Weights of a small sound classifier: activation gelu, width 192.
Rows from block 6, named by matrix and row number. Rows with one number belong to one neuron. Each number is 128 + 24 x the weight over its row's rms, rounded and kept within 0 to 255. All counts start at 0. After the name is the row's rms in percent of the matrix's.
# fc1: second MLP up (model.blocks.6.mlp.fc1.weight, 1152x192), inputs 64-127
# fc2: second MLP down (model.blocks.6.mlp.fc2.weight, 192x1152, transposed), outputs 64-127
fc1.967 098 [138 112 158 164 111 118 117  98 121 105 109  91 112 143 147  95 160 157 147 131 107 130 139 136 116 136 116 125 166 161 142  72 163 125  78 134 138 113 159 121 132 128 134  94 158 111 132 122 101 141 104 125 130 128 171 121 112 124 161 175 157 107 114 136]
fc1.968 103 [141 143 168  92 141 139  69 128 158 131 102 167 100  96 156 143 112 112 154 102 143 115 141 120 141 117  85 142 137 118 112 114 177 125 127 121 112 158 150 123 112  98 151 108 127 148 137 104 133 119 112  89 129 102 127 125 132 122 139 121 106 114 169 171]
fc1.969 094 [107 117 163 103 144 173 164 138 132 164 143 122 109 126 119 134 137  75 104  84 148 100  96 171 159 155 112 149 118 123 131 135 143  98 126 141 127  87 129 151  83 132 135 132 143 127 102 170 120  94 153 118 157  79 158 144 117 120 126  99 109 131 142 141]
fc1.970 096 [158 127 139 129 131 151  80 109 134  97 118 137 119 124 154 163 147 113 144 129 115 140 109 131 160 141 142 134 154  96 101 142 129 177 137 125  81 134 145 150 129  96 155  94 150 136 126 148 130 114 144 133  97  35 129 111 124 122 139 139 140 103 127  81]
fc1.971 108 [137 140  97 133  94 152 151 140 130 157 141  91 121  92 150 136 125 132 111 134  86 143  88 131  90 158 127 140 123 119 119 122 140 125 144 112 185 100 140 106 156 117 147  91 107 130 134 173 144  88 129 166 113  96 142 154 150 142 145 140 136 121 165 111]
fc1.972 104 [112 139 107 162  60 132 140 130 183  99 170 117 108  94 111  92  92  95 105  90  97 109 153 107 119 141 107 146 104 112 175  96 137 124 118 133 153 158  96 171 140 141 147  99 136 128 114  98 127 148  92 141 168 144 121 110  93 137  55 114 144  97  93 119]
fc1.973 099 [116 132  90 117 105  99 135 100 100 146 142 126 116 142 119  87 132 103 134 116  98 140 169 150 117 125 158 116 150 131 136 159 136 159 109 132 143 140 183 165 126 159 138 119 115 100 131 160 130 123 107 170  86  91 144 113 184 132  86 132  97 161 129 118]
fc1.974 100 [130 103  88 141 133 125  95 136 108 124 111 134 146 137 155 140 126 113 151 111 109 132 127 163 131 140 107 160 143 142 124 130  90 128 143 132 120 124 133 155 100 152 138 113 138 134 125 150 115 158 121 181 146 163 157  85 115 152 129 114  95 137 110 127]
fc1.975 091 [143 141 132  89 101 123 110 133 122 125 116 111 120  92 129  95 135 139 120 104 157 142 149  84 122 126 112  79 154 153 147 152 109 180 124  97 140  92  75 165 118  84 152 137 111 128 147  94 108 156 130 131 131 118 146 167 125 107 143 151 125 145 156 121]
fc1.976 093 [126 101 136 163  88  72 113 136  79 135 169 124 154 110 108 120 148 126 120 142 179 158 163 132 103 170 109  91 143 123 130 102 141 152 109 123 153 155 127 152 158 141 145 115 101 111 121 111 134  59 105 116 121 120 149  86 127 106 174 177  89 130 144 144]
fc1.977 113 [110 135 128 137  98 106 106 112 139 107 108 100  91 124 144 131 132 126  88 140 155 145 109 125 130 114 151 109 113 123  88 125  91 101  82  91 137  85 103 160 135 107 146 120 149 118 186 143 149 146 150 120 143 149 161 163 128 136 124 147  77 134 138 112]
fc1.978 095 [139 118 134 108  99 161 137 152 155 125 131 126 134 169 148  85 162 132  94 122 118 104 184 152 100 157  88 159 157 126 127 136 130 166 103 124 161  95 107 156 168 146 118 125 120 117 144 134 140 139 104 151 145 133 149  97 118 139 105 135 151 111 133 106]
fc1.979 096 [129 116 131 106  91  94 108 165 147  99 159 157 135 146 171 162 122 128 156 102 164 171 140 169  91  97 115 100 172 121 127 109 132 115 125 191 116 130 119 125 160 160 146 146 149 160 139 133 101 125  85 109 119 112  97 120 123 107 146 101 136 134 112 144]
fc1.980 106 [ 92 131 132 166 141 155  94 155  91 161 148 105  82  92 146 102 160 147 144 114 116 111 117 138 162 187 110 115 127 128 149 119 148 130 135 140 143 129 115 145 112  96 165 180 120 119 143 200 141 163  94 129 119 140 148 162 126 127 162 140 130 129 119 136]
fc1.981 104 [116 128 126 138 135 113  96 130 136 117 174  92 133 103 155 113 123 106 120 177 107 134 167 135 162 154 136 161  91 104 142 136 127 145 108 141 110 148 144 123 127 116 105 112  89 124 122 128 125 119 106  83 138  98 119 128 137 118 148 151 121  78 126 115]
fc1.982 084 [132 153  91 151 130 127 103 133 122 162  94 117 114 167 137 130 131 107  89 151  80 112 150 131 116 106 132 159  96 159 115 117 133 116 140 156 158 147 106 179  82 104 129 156 149 110 111 106 114 113 122 104 110  96 133 160 170 146 148 129 134 132  84  95]
fc1.983 091 [145  95 148 149 135 151 101 141 120 187 157 128 145 104 132  99  91 118 159 159 125 101 135 114 116  75  91 117 171 103 107  90 139 144 116 131  88 143 142 101 131 151 147 119 134 112 134 117 109 104 135 140  76 101 119 146 118 145 129 139 138 200 140 120]
fc1.984 092 [ 51 113 151 117 146 138 162  96 123 153 150  79 156 133 123 116 149  99 114 127 144 112 117 137 167 158 135 121 130 102  87 133 141 130  91 105  99 130  87 120 112 115 149 111 177 149 100 119 125 170 107 121  95 110 147 122 129 184  93  96 107 170 136 113]
fc1.985 100 [ 64 162 132 141  78 155 126 124  75 152 146 115 135 141 115 106  95 112 134 113 144 137 112 130 143 155 103 158 129 117 122 141 152  95 146 116 110 129 138 136 128 119 121 102 139 113 171 118 109 140 159 160 112 113 136 129 128 117  85 164 127 154 105 140]
fc1.986 106 [125 172 166  83  99 159  83  94  92 145 159 121 142 106 112 114  99 115 134 156 162 137 150 118 160 138 111 140 105 132 123 165 134 127 101 109 113 124 168 125 129 138 118 160  83  99 137  80 155 122 122 132 124 120 136 118 105  87 107 100 104 134  87 129]
fc1.987 100 [149 128  89 163 182  94 171 118 139 148 120 101  89 128 116 130 170 135 155 126 121 109 129 120 141 107 151 130 124 145 132 138 133 133 139 125 116  60 140 109 135 136 144 100 112 100 121 125 100 153 187 159 133 102 166 156 154 151 142 140 130 142 124 148]
fc1.988 123 [ 90 146  66  98 126 101 148 197  98 152 137 151 113 115 120 130 163 141  80 149 157 117 106 116 102 161 162 124 100 139  94 158 110 131 104 125 113 137 152 162  94  96 151 182 120 113 121 132 147 163 118 106 132 155 136 143 122 123 128 136 106  84 145 129]
fc1.989 106 [139 147 127 149 167 123 111 158 102  92 124 129  96 101  92 156 173 147 121 154 191 153 119 118 108 173 105 133 113 158 109 119  99 128  76 144 126 143 147 137 110 142 109 159 123 104 163 154 131 142 105 110 144 136 135 180 130 121 193 144 110 104 113 112]
fc1.990 092 [143 138 126 101  97 154 136 181  98 121 115  89 135 140  87  89 146 148 150 128 152 160 157 158 123 166 102 118 102 101 157  54 134 102 123 116 105 121 100 117 114 154 156 136 114 141  89 109  91 121 140 138 145 126 144 151 147 126 100 172 136  97 174 129]
fc1.991 085 [160 110 113 179 151 121 134 129 132 103 145  87 139 153 147  91 112 146 134 142 138 110 115  92 148 131 118 101  94 127 109  96 136 146  95 131 165 122 106  95 105 116  87 115  90  88 145 101 130 109 160 130 105 130 126 104 141 143 100 109 108 128 158 182]
fc2.967 089 [121 129 129 141 141 118 149  92 143 152 129 124  70  96 104 128  71 124 112  85 128 102 110  95 130 158  96 148 105 124 137 144 130 160  92 138 107 133 133 139 118 134 157  82 106 157 162 154 108 118 132 151 106  99 112 129  97 150 171 111 119 104 170 104]
fc2.968 110 [159 128 119  97 153 103 133 150 110 137 171 154 132 126 114 100 117 130 131 172 147 121 146 131 123 158 143 120 120 126 110 136  84 122 108 109 100 114  99 135 128 154 151 123  99 108  81 147 117 133 140 104 129 130 143  97  95 104 100 103 137 130  77 130]
fc2.969 094 [127 156 130 132 129 132 119 138 156 114 116 109 129 108 131 136 128 143 125 124 116 172 116 116 123 139 120 153 151 116 138 122 160 185 109 140 128 165 128 150 136 134 163 157 111 124 132 117 165 171 105  91 103 118 178  94  91 106  98 167 143 133  93 131]
fc2.970 123 [159 101 121 126 149 145 140 118 168 189 167 160 135 115 136 113 148 132 121 155 154 120 116 182 112 180 166 129 135 179 152 140 151 151 146 143 172 117 146 129 125 168 165 103 125  82 133 152 170 140 110  96 147 111 136 134 110 140 122 144 100 156 107 131]
fc2.971 108 [110 118  77 149  87 131 123 111  94 121 133  74 118 149 139  93 153 133 112 106 153 142 126 130 144 126 133 106 172 136 155 156 114 129 151 140 140  92 113 127 125 157 150 176  51 140 122 150 130 126 127 124  95 168 148 169 146 137  97 125 146 136 165 164]
fc2.972 101 [134 124 154 150 153 135 163 132  98 173 116 137 127 109 156 144 127 152 115 153 143 169  81  96 129 123 166 104 165 117 107 144 107 166 113 123 103 134 139 155 150 136 118 135 161 139 144 129 115 117 130 120  86 118 133 175 108 150 144 112 137 171 143 121]
fc2.973 104 [122  64 128 125 111 117  93 159 141 125 149 108 157 148 103 139  97 116 158 121 150 128 141 140 106 177 146 111  94 150 128  82 135  98 151 136 148 144 124 134 128  96 104 142 144 137 105  96 142 148 151 118 143 128 124 157 123 143 125 126 182 126 107 115]
fc2.974 100 [132 142 106 110 121 159 141  83 159 132 117 157 130 130 135  81 145 123 133 138 131 150 145 112 140  96 132 158 114 100  99 173 150 131 148 130 181 100 126 134 159 134 156 111 120 129 165 141  86 100 149 116 114 161  96 170 135 108 134 146 123 130 170 147]
fc2.975 085 [135  83 124 134 168 131 109 122 124 147 151 127 137 138 162 169 112 120 113 117 114 119 114 163 119  90 134 134 123 145 130  74 110 148 125 121  80 145 118 157 132 136 139 144 122 124  94 125 128 126 137 121 118 163 158  95 145 107 129 102 154 157 124 143]
fc2.976 090 [106 168 138 114 112 152  90 113 139  95 139 103 116 103 122 136 112  95 134 126  67 124 166  96 125 122 110 124 105 163 133 163 127 120  69 103 131 118 133 123 104 154 135 127 150  87 115 115 114  78 136 135 136  78 124 124 120 117 115  89 121 134 150  97]
fc2.977 115 [149 121 102 126 128 111 140 160 135 107 143 131 109 115 112 157 156  99  93 101 146 152 129 127  68 145 119 137 136  76 167 161 106 167 149 150 116 141 121 144 132 144 131 109 130 109 148 113 132 101 107 160 168 133 151 145 127 100 106 106 145 102 138 150]
fc2.978 084 [105 111 140 136 132 111 153 181 127 157 172  98 145 145 118 102 147 148 139  99 133 117 131 160 144 118 116 136 102 142 185 126 115 138 137 103  92 105 128 183 107 137 167  94 101  96 126 144 139 112 103 166 168 110 116 148 138 107 140 117 112 139 108 145]
fc2.979 100 [163 153 167 138 102 150  84 114 100 130  89 110 162 139 119 138 213 129 111  93 110 126 149 112 127 118 125 130 119 141 157  89 134 143 140 152 105 102 126 125 122 161  93 127 138 136 167 120 140 112 137 167 123  92 103 138 112 110  82 148 150  70 103 122]
fc2.980 110 [ 97 134 154 152 111 109 129 128  80 147  99 127 178 127 125 126 126  94 119 124 106 127 128  97 161 162 173 129 144 143 121  77 114 109 152 116 155 134 152 128 107 119 106 138 106 112 160 156 139 120 122 134  98 108 115 176 126 105 137 111 111 194 138 114]
fc2.981 098 [ 76 150 125 138 102 119 157 146 141 116 138 121 166 138 113 159 148 156  94  66 116 108 132 104 103  66 138 147 132 125 108 105 132  93 108 121 142 122 149 159  95 131 123 124 132 125 145 175 114 141 112 110 149 135 155 105 123 121 143  76 140 161 120 111]
fc2.982 083 [116 124 134 146 163 121  74 165 176 123 155 164 112 137 142 128 119 101 149 115 128 137 117  90 172 172 149  89 143  93 164 143 105 118 136 151 136 120 137 138 130  96 152 137 139 168 178 134 110 157 127 141 118 132 100 125 133 123 167 125 168 155 115 123]
fc2.983 101 [145 114 141  97 109 127 117 119 152 136  71 132 114 163 138  88 128 146 138 139  98  95  99 127  89 172 153 114  96 136 135 114 111 114 160 138 140 119 149 124 133 115 122 112 141 139 108 123 137 106 100  95 162  93 128 130 162 112 133 105 100 105 105 129]
fc2.984 083 [130  91 155 141 148 154 140 124  93 161 132 172 113 129 113 157 104  97  80 126 137 124  92 113 105  91 135 137 126 116 116 114 123 159 105 117 152 137 145 152 161 154 122 160 159 133 109 161 143 107 132 135 145  75 109 131 134 119 142 128  82 142 147 166]
fc2.985 107 [149 107 108 126 108 168 130 136 135 130  86 152 158 161 151  89 134 109  95  75 114 107 132 142 120 104 140 117 142 155 129 138  91 153 112 100 120 107 114 106 152 173 107 177 129 108  88 120 141 138  79 130 138 126 112 139 104  89 121 130 178 145 154 127]
fc2.986 111 [158 122 134 136 110 133 127 101 101 115 105 158 147 144  78 152 128 151 178  75  94 150 107 113 154 133 141 104 124 127 166 163 153  90 139 117 107 107 125  90 131 131 126 120 116 134 144 146 134 114 109  97 108  92  96 150 107 105  72 129 126 140 155 118]
fc2.987 098 [131 125 144 100 162 127 107 152 116 144 164 135 140 134 194 113 111 171  88 132 188 123 137 181 122 152 113 133 121 152  97 121 126 162 140 145 123 146  93 126 111 140 136 109  99 156 127  92 155 153  97 132 117 154 149  91 141 151 165 139 153  70 100  96]
fc2.988 119 [114 154 133 178 111 133 124 146 100 122 126 118 102 145 192  93 133 136 102  90 155 115 139 131 103 124 164  92 191 102 151 128 160 114  99 128 134 104 125 156  94 102 131 140  72 138 167 158 171 150  95 105 145 151 152 140 152  96 105 138 149 132 124 119]
fc2.989 109 [129 132 160 151 129 121 101 150 116 120 150 108 117  90 125 129 167 134 115  92  74 122 116  96  90 125 101 138 163 112 150 146 119 119 130 101 133 133 129 139 107 135 133 105 111 123 158 134 152  40 116 142 146 153 114 114 123 135  96 132 124 119 137  93]
fc2.990 102 [101 148 134 121 102 135 159  79  98 156 118 110 131 135 137 112 141 121 115 132 118 111 147 122 145 111 131 120 131 155  99  88 154 125  95 131 128  83 104 165 144 120 100 124 130 163 125 143 133 139 124 103 103 136 131 141 105  87 105 119 164 104 118 146]
fc2.991 079 [104  93 139  80 151  99 143 111  92 126 142 109 149  81 149 134 158 125 155 160 155  94  96 180 111 145 119 116 134 140 149 152 132 139 150 142 128 102 142 121 137 136 166 112 104 124 118 123 106 118 143 112 136 116 113  99 151 149 117 138 105 132  86  91]