config.toml
n_mels = 40
hop_length = 160
input = "log_mel"
mlp_ratio = 6
qk_norm = false
positions = "sincos"
kernel_size = 15
init = "torch_default"
residual_init = "none"
beta2 = 0.99
lr = 0.0018
lr_schedule = "wsd"
warmup_steps = 460
Rows from block 13 of a small sound classifier, named by matrix and row number. Rows with one number belong to one neuron. Each number is 128 + 24 x the weight over its row's rms, rounded and kept within 0 to 255. All counts start at 0. Numbers have three digits each. After the name is the row's rms in percent of the matrix's.
After each neuron's rows are labels from the 100 clips, of 14976, where the neuron reaches its highest value: "strongest on" is what is common among them. Only what is clearly more common there than usual is listed. The data: short read English sentences (LibriTTS-R).
# fc1: first MLP up (model.blocks.13.ff1.fc1.weight, 1152x192), inputs 0-63
# fc2: first MLP down (model.blocks.13.ff1.fc2.weight, 192x1152, transposed), outputs 0-63

fc1.378 115:091129121141158157098148169087106096073111098193165122143148126069104138142109140119111136109109150124121148134182168124116116106100184137106157149146069122137131108144156110141130130136136136
fc2.378 121:157164157127177139116105079120106123124073154132140111088107094137123166095107124114144123086136138088145105112147163123106148156142143117153095137100105150149136120126128104158155128118147159
strongest on: voice: male

fc1.271 090:142160145133177172137180174185123098146142146155162114163167143154118139115094095111150139118156115118109119130086097100143083168087091181142158109145088117134134154142133134150102129146136109
fc2.271 078:115164128155102112147109115118129136125098138133116121131132098142070160068171130131165145139142100107163187099105130118115135098120124143076118100115145154142130103129099090103146143155112146
strongest on: voice: female

fc1.685 094:149159101151125116120069115097138109106158157145109093087138144141090150131114116124123128094146140129150084102131171161103158129174094112122133151123161169099115129128167188129137158115167135
fc2.685 092:162140127111171212127122111151135106118131135127141140122109099162155104160146157078144144148121126143128119142149131112147155124173161185107107131120125138159162119123119163136097143090124093
strongest on: voice: male

fc1.267 096:148138089148109151151108094135101134144118150130118160121113145134139149147134072156141093149177096147131157174149164120095173116104111142119126070097138159101123157130136095121082101126105136
fc2.267 098:136158121155120137121139110104193158146145123123161104197148156129151134136123122116115153163160130179138159130093130125120142127150101109135143128157133132095141148102148141114160147145152118
strongest on: voice: female

fc1.471 118:137146131130100166159150154151138134146151092138177118085144123130089151109132140163117130099138113120118112110139085107217121113095130136131152104105130109138128130154132116143128128096151190
fc2.471 122:104131169101079112111152164153157134151124151160128141129124170107098126137106163140147168153147125094149142128173087070125107081122112151118111123145094149098134134102079129151118114161126153
strongest on: voice: male

fc1.374 099:099123099195120109120126138121120156117144118139178129127164111161149103116130093131134118126172136097142139171108118135116138150086118150115105099178118089106135108168113140147105144102126117
fc2.374 111:168152156154119142121081077140138122179125160122129163134179119143127122154127141141136123117115086141125129144106115135103132094122130134160191137158115121130133121113180138141134120147078089
strongest on: voice: female

fc1.434 089:171105155122154134116127168141105155143141098145156160161152150145131155123134134108134106138130100116120109143097114138090135085132126158143126091129126090113136112139163186108096145099133108
fc2.434 090:142125113140136155111077133132134114135136142094136136084157096131116136122108113139117108104181074118164113105114114114092142113136102129139112097139145086113112112122091100112158124151114096
strongest on: voice: female

fc1.35 094:176113141166135139112157141113144141141116098120159148082144082110121132110115138106121134114113111083135165103111109103153117132125111094168119130118116141151155123087125105100146079156151095
fc2.35 101:162148095098108156149106096158120129134157120167120127104139143128121128119133141124102120116096175120113152142124132146126148106131186131168128066117114126114156137105108095124133118068146139
strongest on: voice: female

fc1.556 103:112161157131144136123161137098174121107135129138153128157126149132076130131114154117093136116116186121127161156102120089133108121104136105106154118122060151105114144129105099122139119140101141
fc2.556 116:175118070114138135148108136069110092119111088113078139106121116133139159157102089143111125156124143110140065142116107117104079085113102137129102147119107098142077119112158139149144104150140162
strongest on: voice: male

fc1.557 094:143160156129108141122117151142156135091157144144133154101162158127197092172104092103115155162169132122123118167131093181112088124119164126137101139130132155141157112096079135171172106116123112
fc2.557 093:137176102148158133170112126154104115117102125137121150119128143108157103110118133120137103181131118117095140150119155108112152150165123092157185089141115125141119054119135114083069135116185131
strongest on: voice: female

fc1.144 086:152123172180072137172183142143125097164120130107111139098142078122128127130118095153168104107107134163085141135174151133141152099142143133075138118122075145094160104128094145135148115168109093
fc2.144 087:146100125108148115081102150144115120100139162128142126142117095116076117109138112167118121119096093107139139078162093124116126100110107121127121114123110089132147086130123140131148142133126104
strongest on: voice: female

fc1.644 096:114114120165147134121116141108117148131109077148152140097143116141106123140091146138099093151178137113087151141139122100106133152088156145169109131110159150116118098122119128122124086147096115
fc2.644 090:132109103138087110138161116150133104141177115106126140143157075131131145096119111118172174164138167130139138134120168127080111111206162143112153122133155138178139161094167144130151118154086124
strongest on: voice: female

fc1.220 091:139137127154106087106133128118166095105135139097125180132134104136156148112124140114128149170100135139086121150129139119120144130109112127120114170131120179102138171142153135099122123119112173
fc2.220 090:137064144130127125107151125130146140114107152131083122150111103097092125117161150181140095127075118142127112140125091139160125101110136101110151142121140099183125139092116172147119131172159103
strongest on: voice: male

fc1.27 106:130163086161147169113110114159106139123110130155124109115099096200089111133106113116120153119097126089164113142142106147140133131104129175147072123114140111139126144090137120129171133158124119
fc2.27 108:114136160158117105121122135145143192121116178151081134101174153140127124074132142127127163162156121134157106131088117142135108104145118101189115114136104153103133083141120128135137091086136120
strongest on: voice: female

fc1.565 102:133139111141147131128162141088124131120157142118101125170132189120099093131150145165146156086105154159107114162126098126124085141089132127111142117169080151102144095145112182104098121164122166
fc2.565 107:144144113128171120149182099139133159128141158128149162137124141134131194091090188122096127145166146109135128156166134144059141094079130129120132178158129111132136116127176143148181137140118141
strongest on: voice: male

fc1.444 097:078102129185104137152087168157132150092134129087152124153137160145131125145128149149089131132147098123103147121126148138132092075147119149190146115127111125105142150130114090162131117115133115
fc2.444 101:137123100128106086135099132132159085103137122100166122155145126081151153119089116095125109187142108121090174119106157098159160139128169103148139126114108106114069120117110150109141148149140114
strongest on: voice: female

fc1.615 107:133124094124099138105126097124110183175079108113103108117137099117142148134132107133127150151163126133156090094142141140101101118154127140124127170123115149187107139136159140098088141096116130
fc2.615 112:150096109123109141142106150148153120093204119109163121164129187116116153141155097125120146159125140108129115133121092152145132144184150067171116120122126162120098110128131099122130107180121132
strongest on: voice: male

fc1.6 099:116139130118104174150135106174137141107124125101083099086161151153168129151106144166163116094145135130115156125156158076165158125125153129082155114108110147105141087149176104146148154140092134
fc2.6 098:130101145133112109110092161114122177162152078135079141140141139119111136187105119086180114131149105124131100126083121089173117110140125179107116099097126113138129144162121132121149105138115142
strongest on: voice: male

fc1.213 088:147163120148111143159129167122121157138127099118137100107127164166149166086161122126142127111149099155147136101138106117150138133137114163170125151158157122127095151107122160118154127090121105
fc2.213 078:171153155137116108113142113117152128137161161117090162112175145083134108136123112124110125148126141140111092132136140120122165137141148136136150165132160133112100115140145121148126149122112103
strongest on: voice: female

fc1.69 087:178130128123076110112141161107175122109130101127107138121130128119125110133172125143156119128115138169122169124176132150155148081145128125123108109132120092087095087142137138120071124164162107
fc2.69 091:134185125091140165172130106171102103126138166165151105104123161139156122124081110119131131167165120140132174100157137145114157127154127149156090165096131173148115170117133126109140157078150137
strongest on: voice: female

fc1.148 088:118077141092085176118134134171162141150101104138124128134128129125143167118165111137120098150138125086109110111153148097167140134137150104152092150100113156139150143118164138119113133139101118
fc2.148 077:093127141116091103145153155140108071156144150105137145132107150141156163134111127149147121147149102117150151104142122110097184129127181154126110116139113117141143077118101096132142117151101146
strongest on: voice: female

fc1.382 098:150126118136099094143092130134144139137159089161128182096086141121134121159106091125142162101142149113119079131137152164176127069115137136111141131151112106133161096111123126165104106176128162
fc2.382 106:149117127146096141160126120141170117099144110112104108116126130142150121166150124108156137132118107159148119170121132134137154121106125121118135115099099140159157147146145117108116145103173134
strongest on: voice: male

fc1.522 109:137121161103138114102105166093124081117171093143122146133140127152103134158134132181154161100130154091098116092129140148123112124137142111181124139114106127129092107141120105118127106141117097
fc2.522 120:095111123128170127117128100135117098093130149119118151143124077121119143101119089185096122088109130100178085126103087174108131112108111092123101124159097089166142087111105082117129100145142110
strongest on: voice: male

fc1.180 093:149136110120130154171153150120174118104103127135132131182098115154093122136127189182138159133150106114127113132110102137150095104105105119147149131169113161120098123158152162120124125141096137
fc2.180 099:113096143192130081111134170105081117139118110096127158143183092139148129099112103112091101119111118116121164112134120127072153127109147172081127119114095123127112138120139115110117124136129114
strongest on: voice: male

fc1.95 100:111156144133076120159099206146094135118098138114121132123163138078138134124110110122212132134129124133119120089092130113128144118144115121161143139126159150113124146140138111154148122095139132
fc2.95 095:099087156122106111073128113115126123121123159100097151153087113123128125151168196144084124136132141114137089110097138110155154081078160147108138126105066130117146130128169116131133101095142083
strongest on: voice: male

fc1.652 095:114186128127105140129118124114163127147169169107175167134111117125115118068129122092166121153147137112109110149111147173134088123072134113165132117156091088089138152122092117096126098120179109
fc2.652 108:150121120133121072163143098104130132173116130157130156146125142118116167123141147130138164147088107132161103113159112149170163130090152126119147109154139144128117096130104162138177124148125139
strongest on: voice: female

fc1.405 083:158154133133134174116113140102091131150112153100148090113132105137170132142118145145168070079143147132123127098191192142154128135148105100121136117138126125140082140136123093118136125136145175
fc2.405 080:159122184155103102105093134109181142131125140152125120129131186153085127148139115102113121144167095155115112119096141096116138140138126127124060164102138132127116150154128127106112151121153130
strongest on: voice: female

fc1.89 111:135144139119125174142137135125155162129153124130096123107185137141110118131104152082163150129131135144099172177116134128100082122103137138129121111082080112136091127123147130124127107141158115
fc2.89 112:145103068145104129135108081129127152121086136115163139163126128113134117127142108091114154143147103110139139122159178157149128130127131121139118117148147118155134133132144102140145080073158134
strongest on: voice: female

fc1.662 104:113123121148129090110172153112132089154116109150129119133138108134153136112159144127146106147102077138174122106115130127129141142118129126159135154112098137158133151131183142160118111145136131
fc2.662 099:114134106146096147117141129132127137116164097119130131123131160133120109130110097133101114110167144162120122164174086145130112138146083163092080113141131090152165110116127158114163192103141124
strongest on: voice: female

fc1.520 106:166164116136140129118089136116149176151128148082154166139152124120132148079130117123130106158145123114134079126094122148137117100151155113161153093109082133102130171103109139116155132140120147
fc2.520 102:116123152103158131150096098110153170106125115132154128092085121107125156169138144111109155170172181105139113141103131172175114106124104127163111112150184102118085089126106111138160100114118158
strongest on: voice: female

fc1.756 108:120106143096158135156110141116116115119157097135166148140127121103149128149163125150110125146112139142167089119117102131159100102153125159138110108172114130079080111110111117133152135168129094
fc2.756 113:143121151155156164103124099130122088121113125121124133106131094132161135160116085070174114108123125131101114150142140089164121124055128149082136123125087139171152061145127154132123124114134158
strongest on: voice: male

fc1.504 105:120114151112115134162138135143112163107166118153158118160111087162127142117102126163153127102109151144158178137177127173168088129129157100105171155156134127141083127110126075159165120115101109
fc2.504 103:137155151136109154146103136095103159104093114138118109083142200147129161151111097123120106174116128121101117141134166146111183146134145135144137097098124144098109144141131123111112131132170169
strongest on: voice: female

fc1.14 100:171116104138105151174115146147153132141131150159138103150121110137134109117142073126148147157169141153118115156118146150118094160086107108103067126142125133130073106156112154116117085123120121
fc2.14 096:141142130129122099131128106129104114158106098121159135152114140157174114141105107117143146078160178164124125135146120116107086143165155142172142141099135110106164146093177129171107124138119090
strongest on: voice: female

fc1.510 085:114111163103148138114114177158091143093109110143133158106141093133185141144118116171091112138144140114131129118144149144146117135140132144166131134126184125135121108161172128151107117115137088
fc2.510 074:114143070125147153140125150137126123143139133116127158132101157081137101100097105148088120173145162155090193140101116101143154131124142090107145100140120111101133143103132115113118153144135151
strongest on: voice: female

fc1.90 094:136108159158152142067126115140150129100139137113158134119134084104083162116101105111144128129125133135125069081121135126150097130115097158058126116146136131118149162111119115140155075091150127
fc2.90 100:108156136115140106109153105094138124131064130131083119100127161123107127183135192156084117125137099103123153139110162095151152133115164141160192115159103118138146132110149119114080139146096127
strongest on: voice: male

fc1.562 076:153118117132159105148121095152134152171109097148125120157129110116126164131123155118076121100118137132150078125121082147126117095143108086168101119113129115099112115103104116113113098165128116
fc2.562 081:125126133118110163115188091084112101102189101153118139104158135184140127137158104140123101130139124126125126157120151132166120131146102136184135161142141137133115132087126138112124106093109148
strongest on: voice: female

fc1.332 106:098113138135139130105107102127100119090103116104124146144090149154120110108117105092105161164151096082166107118148150140124097137141098131152131129104115148126088124143122172146175146122164155
fc2.332 102:122164149105073119136122134155123151102129155126095099156108114106135156127159142123140123120167133108114141133145147113094130165129164159130112152110126091143165129149120112125093122143157077
strongest on: voice: male

fc1.246 099:110113142106087111115145124106106112177170137132128147141160121117133162097133150144162121170142075157148110128044131116125097142129106165068133104098133143140104142128148134129133122135139108
fc2.246 097:114104117130106155111096136103109134099127110113115181171117098139120158143115139115112129152147109121108123115111127086100128116119120090168178145161094159114128120108124113107165150126110133
strongest on: voice: male

fc1.202 101:139153116122097125119119114125136136109111129130173081134165126155111113103106116096108110139099106114100153170145161105157114116094131120183140115083061121099147150127122124124115105114177108
fc2.202 106:150119119116131150128126116135104116103088135135104114167092136097126111143116097144153173134150112159148131117133138102104135107129145128163078131142134139118123146117159122180099076094180131
strongest on: voice: female

fc1.231 096:154147106164116141115139134166113117098144094149164112161107158127158117124103122182112138117147120162089090135145124112151145162129102108167093152162147121115163077108106111089164106106097152
fc2.231 084:119153122143136165098114112152134116145132150109078098132150157134116120140155131112143136153170086132113131118054129115093096146148133132121164153118098115129118118118160131119115162151126113
strongest on: voice: female

fc1.439 093:158138143109176140097103127115141076091108129084156138156121138105130163130132117161137138139127114131108099099107103117131146135116151140109146157137137130159146152117101120146119097101141127
fc2.439 105:136139105112177122193112169130148141131097116165124123114143113178121135112135157122141129117158133116081145206134105119122123156145133100115094110114155149166165160092142120112162124123117132
strongest on: voice: male

fc1.540 099:144129144136133178104159132096094180133186158108111088098160096132123133087089107140155120123137123137133171172150120143149128124110144072152119133132095132127070102146143121159150131137134124
fc2.540 106:104163128159108148097134135115185153087119131108160161157108136107122135197112116119157129130175115126124163117143105086095161139160161108168100139090090180122131106137133125161116114120148139
strongest on: voice: female

fc1.406 090:107128150107111135140127138114115111111135141106148148133133129118127136133118090123125103129120075157154164131131144101119094125164115112116086107143145148124098117136128176123119169164071079
fc2.406 083:153149102164113099122133128131107129125122117117152129156158143089167120104132089139105157111115140146113111122102154181119132115153121144112120126156146104119150153162143122138149135103149106
strongest on: voice: female

fc1.72 085:166116115101145139074128133146114102116140138094074161162099074130125111113128074121136102128123130158125134088143139102108128082123139104127144129115087080137096113149125138145148155129139057
fc2.72 092:131119134130146147103103146114139124095153114127110101130124158141140125140131083110090111136131136153136161121138158171161174145137142119127130127158174146127136102150118098151136112085154167
strongest on: voice: male

fc1.91 094:103162125143122133110117118118082112143145139148114110109123147132166102121119132076140138135122147150133073152117140149142138134153119143133148143117134123104137132087109102104157137118128127
fc2.91 100:134129147152121166194109161123150177128153100116128143107135107110153145136110096118118123159135059137138105144123156140120132119133127141105126111094105147126105117136126146123136092179146105
strongest on: voice: male

fc1.752 099:128123137139097100138123152135111171087105111105149168137078095177115110085122118147172128131134132154111169107141078179116134109078134134181125112092145084132105117116123133088137121116120064
fc2.752 107:127126144152113181126099129119121143121105138155139123147127160128181137124090112123142106135145139134157155132146137136169099136150147124148121105121112116107090099166127172158127148070127188
strongest on: voice: female

fc1.592 090:152126124110125123132108153191138091073145141126123130121140093177146122116116148141107127102141090099156157159120155093122124130082151118094153154116127141109138141146141128156132142124078147
fc2.592 080:115109079120128136115104148142159142090150085138116134128156099142085125159150144115156135122190124124090089139134087109155130141158113093081117102100097080131109117102160124126155101119135138
strongest on: voice: male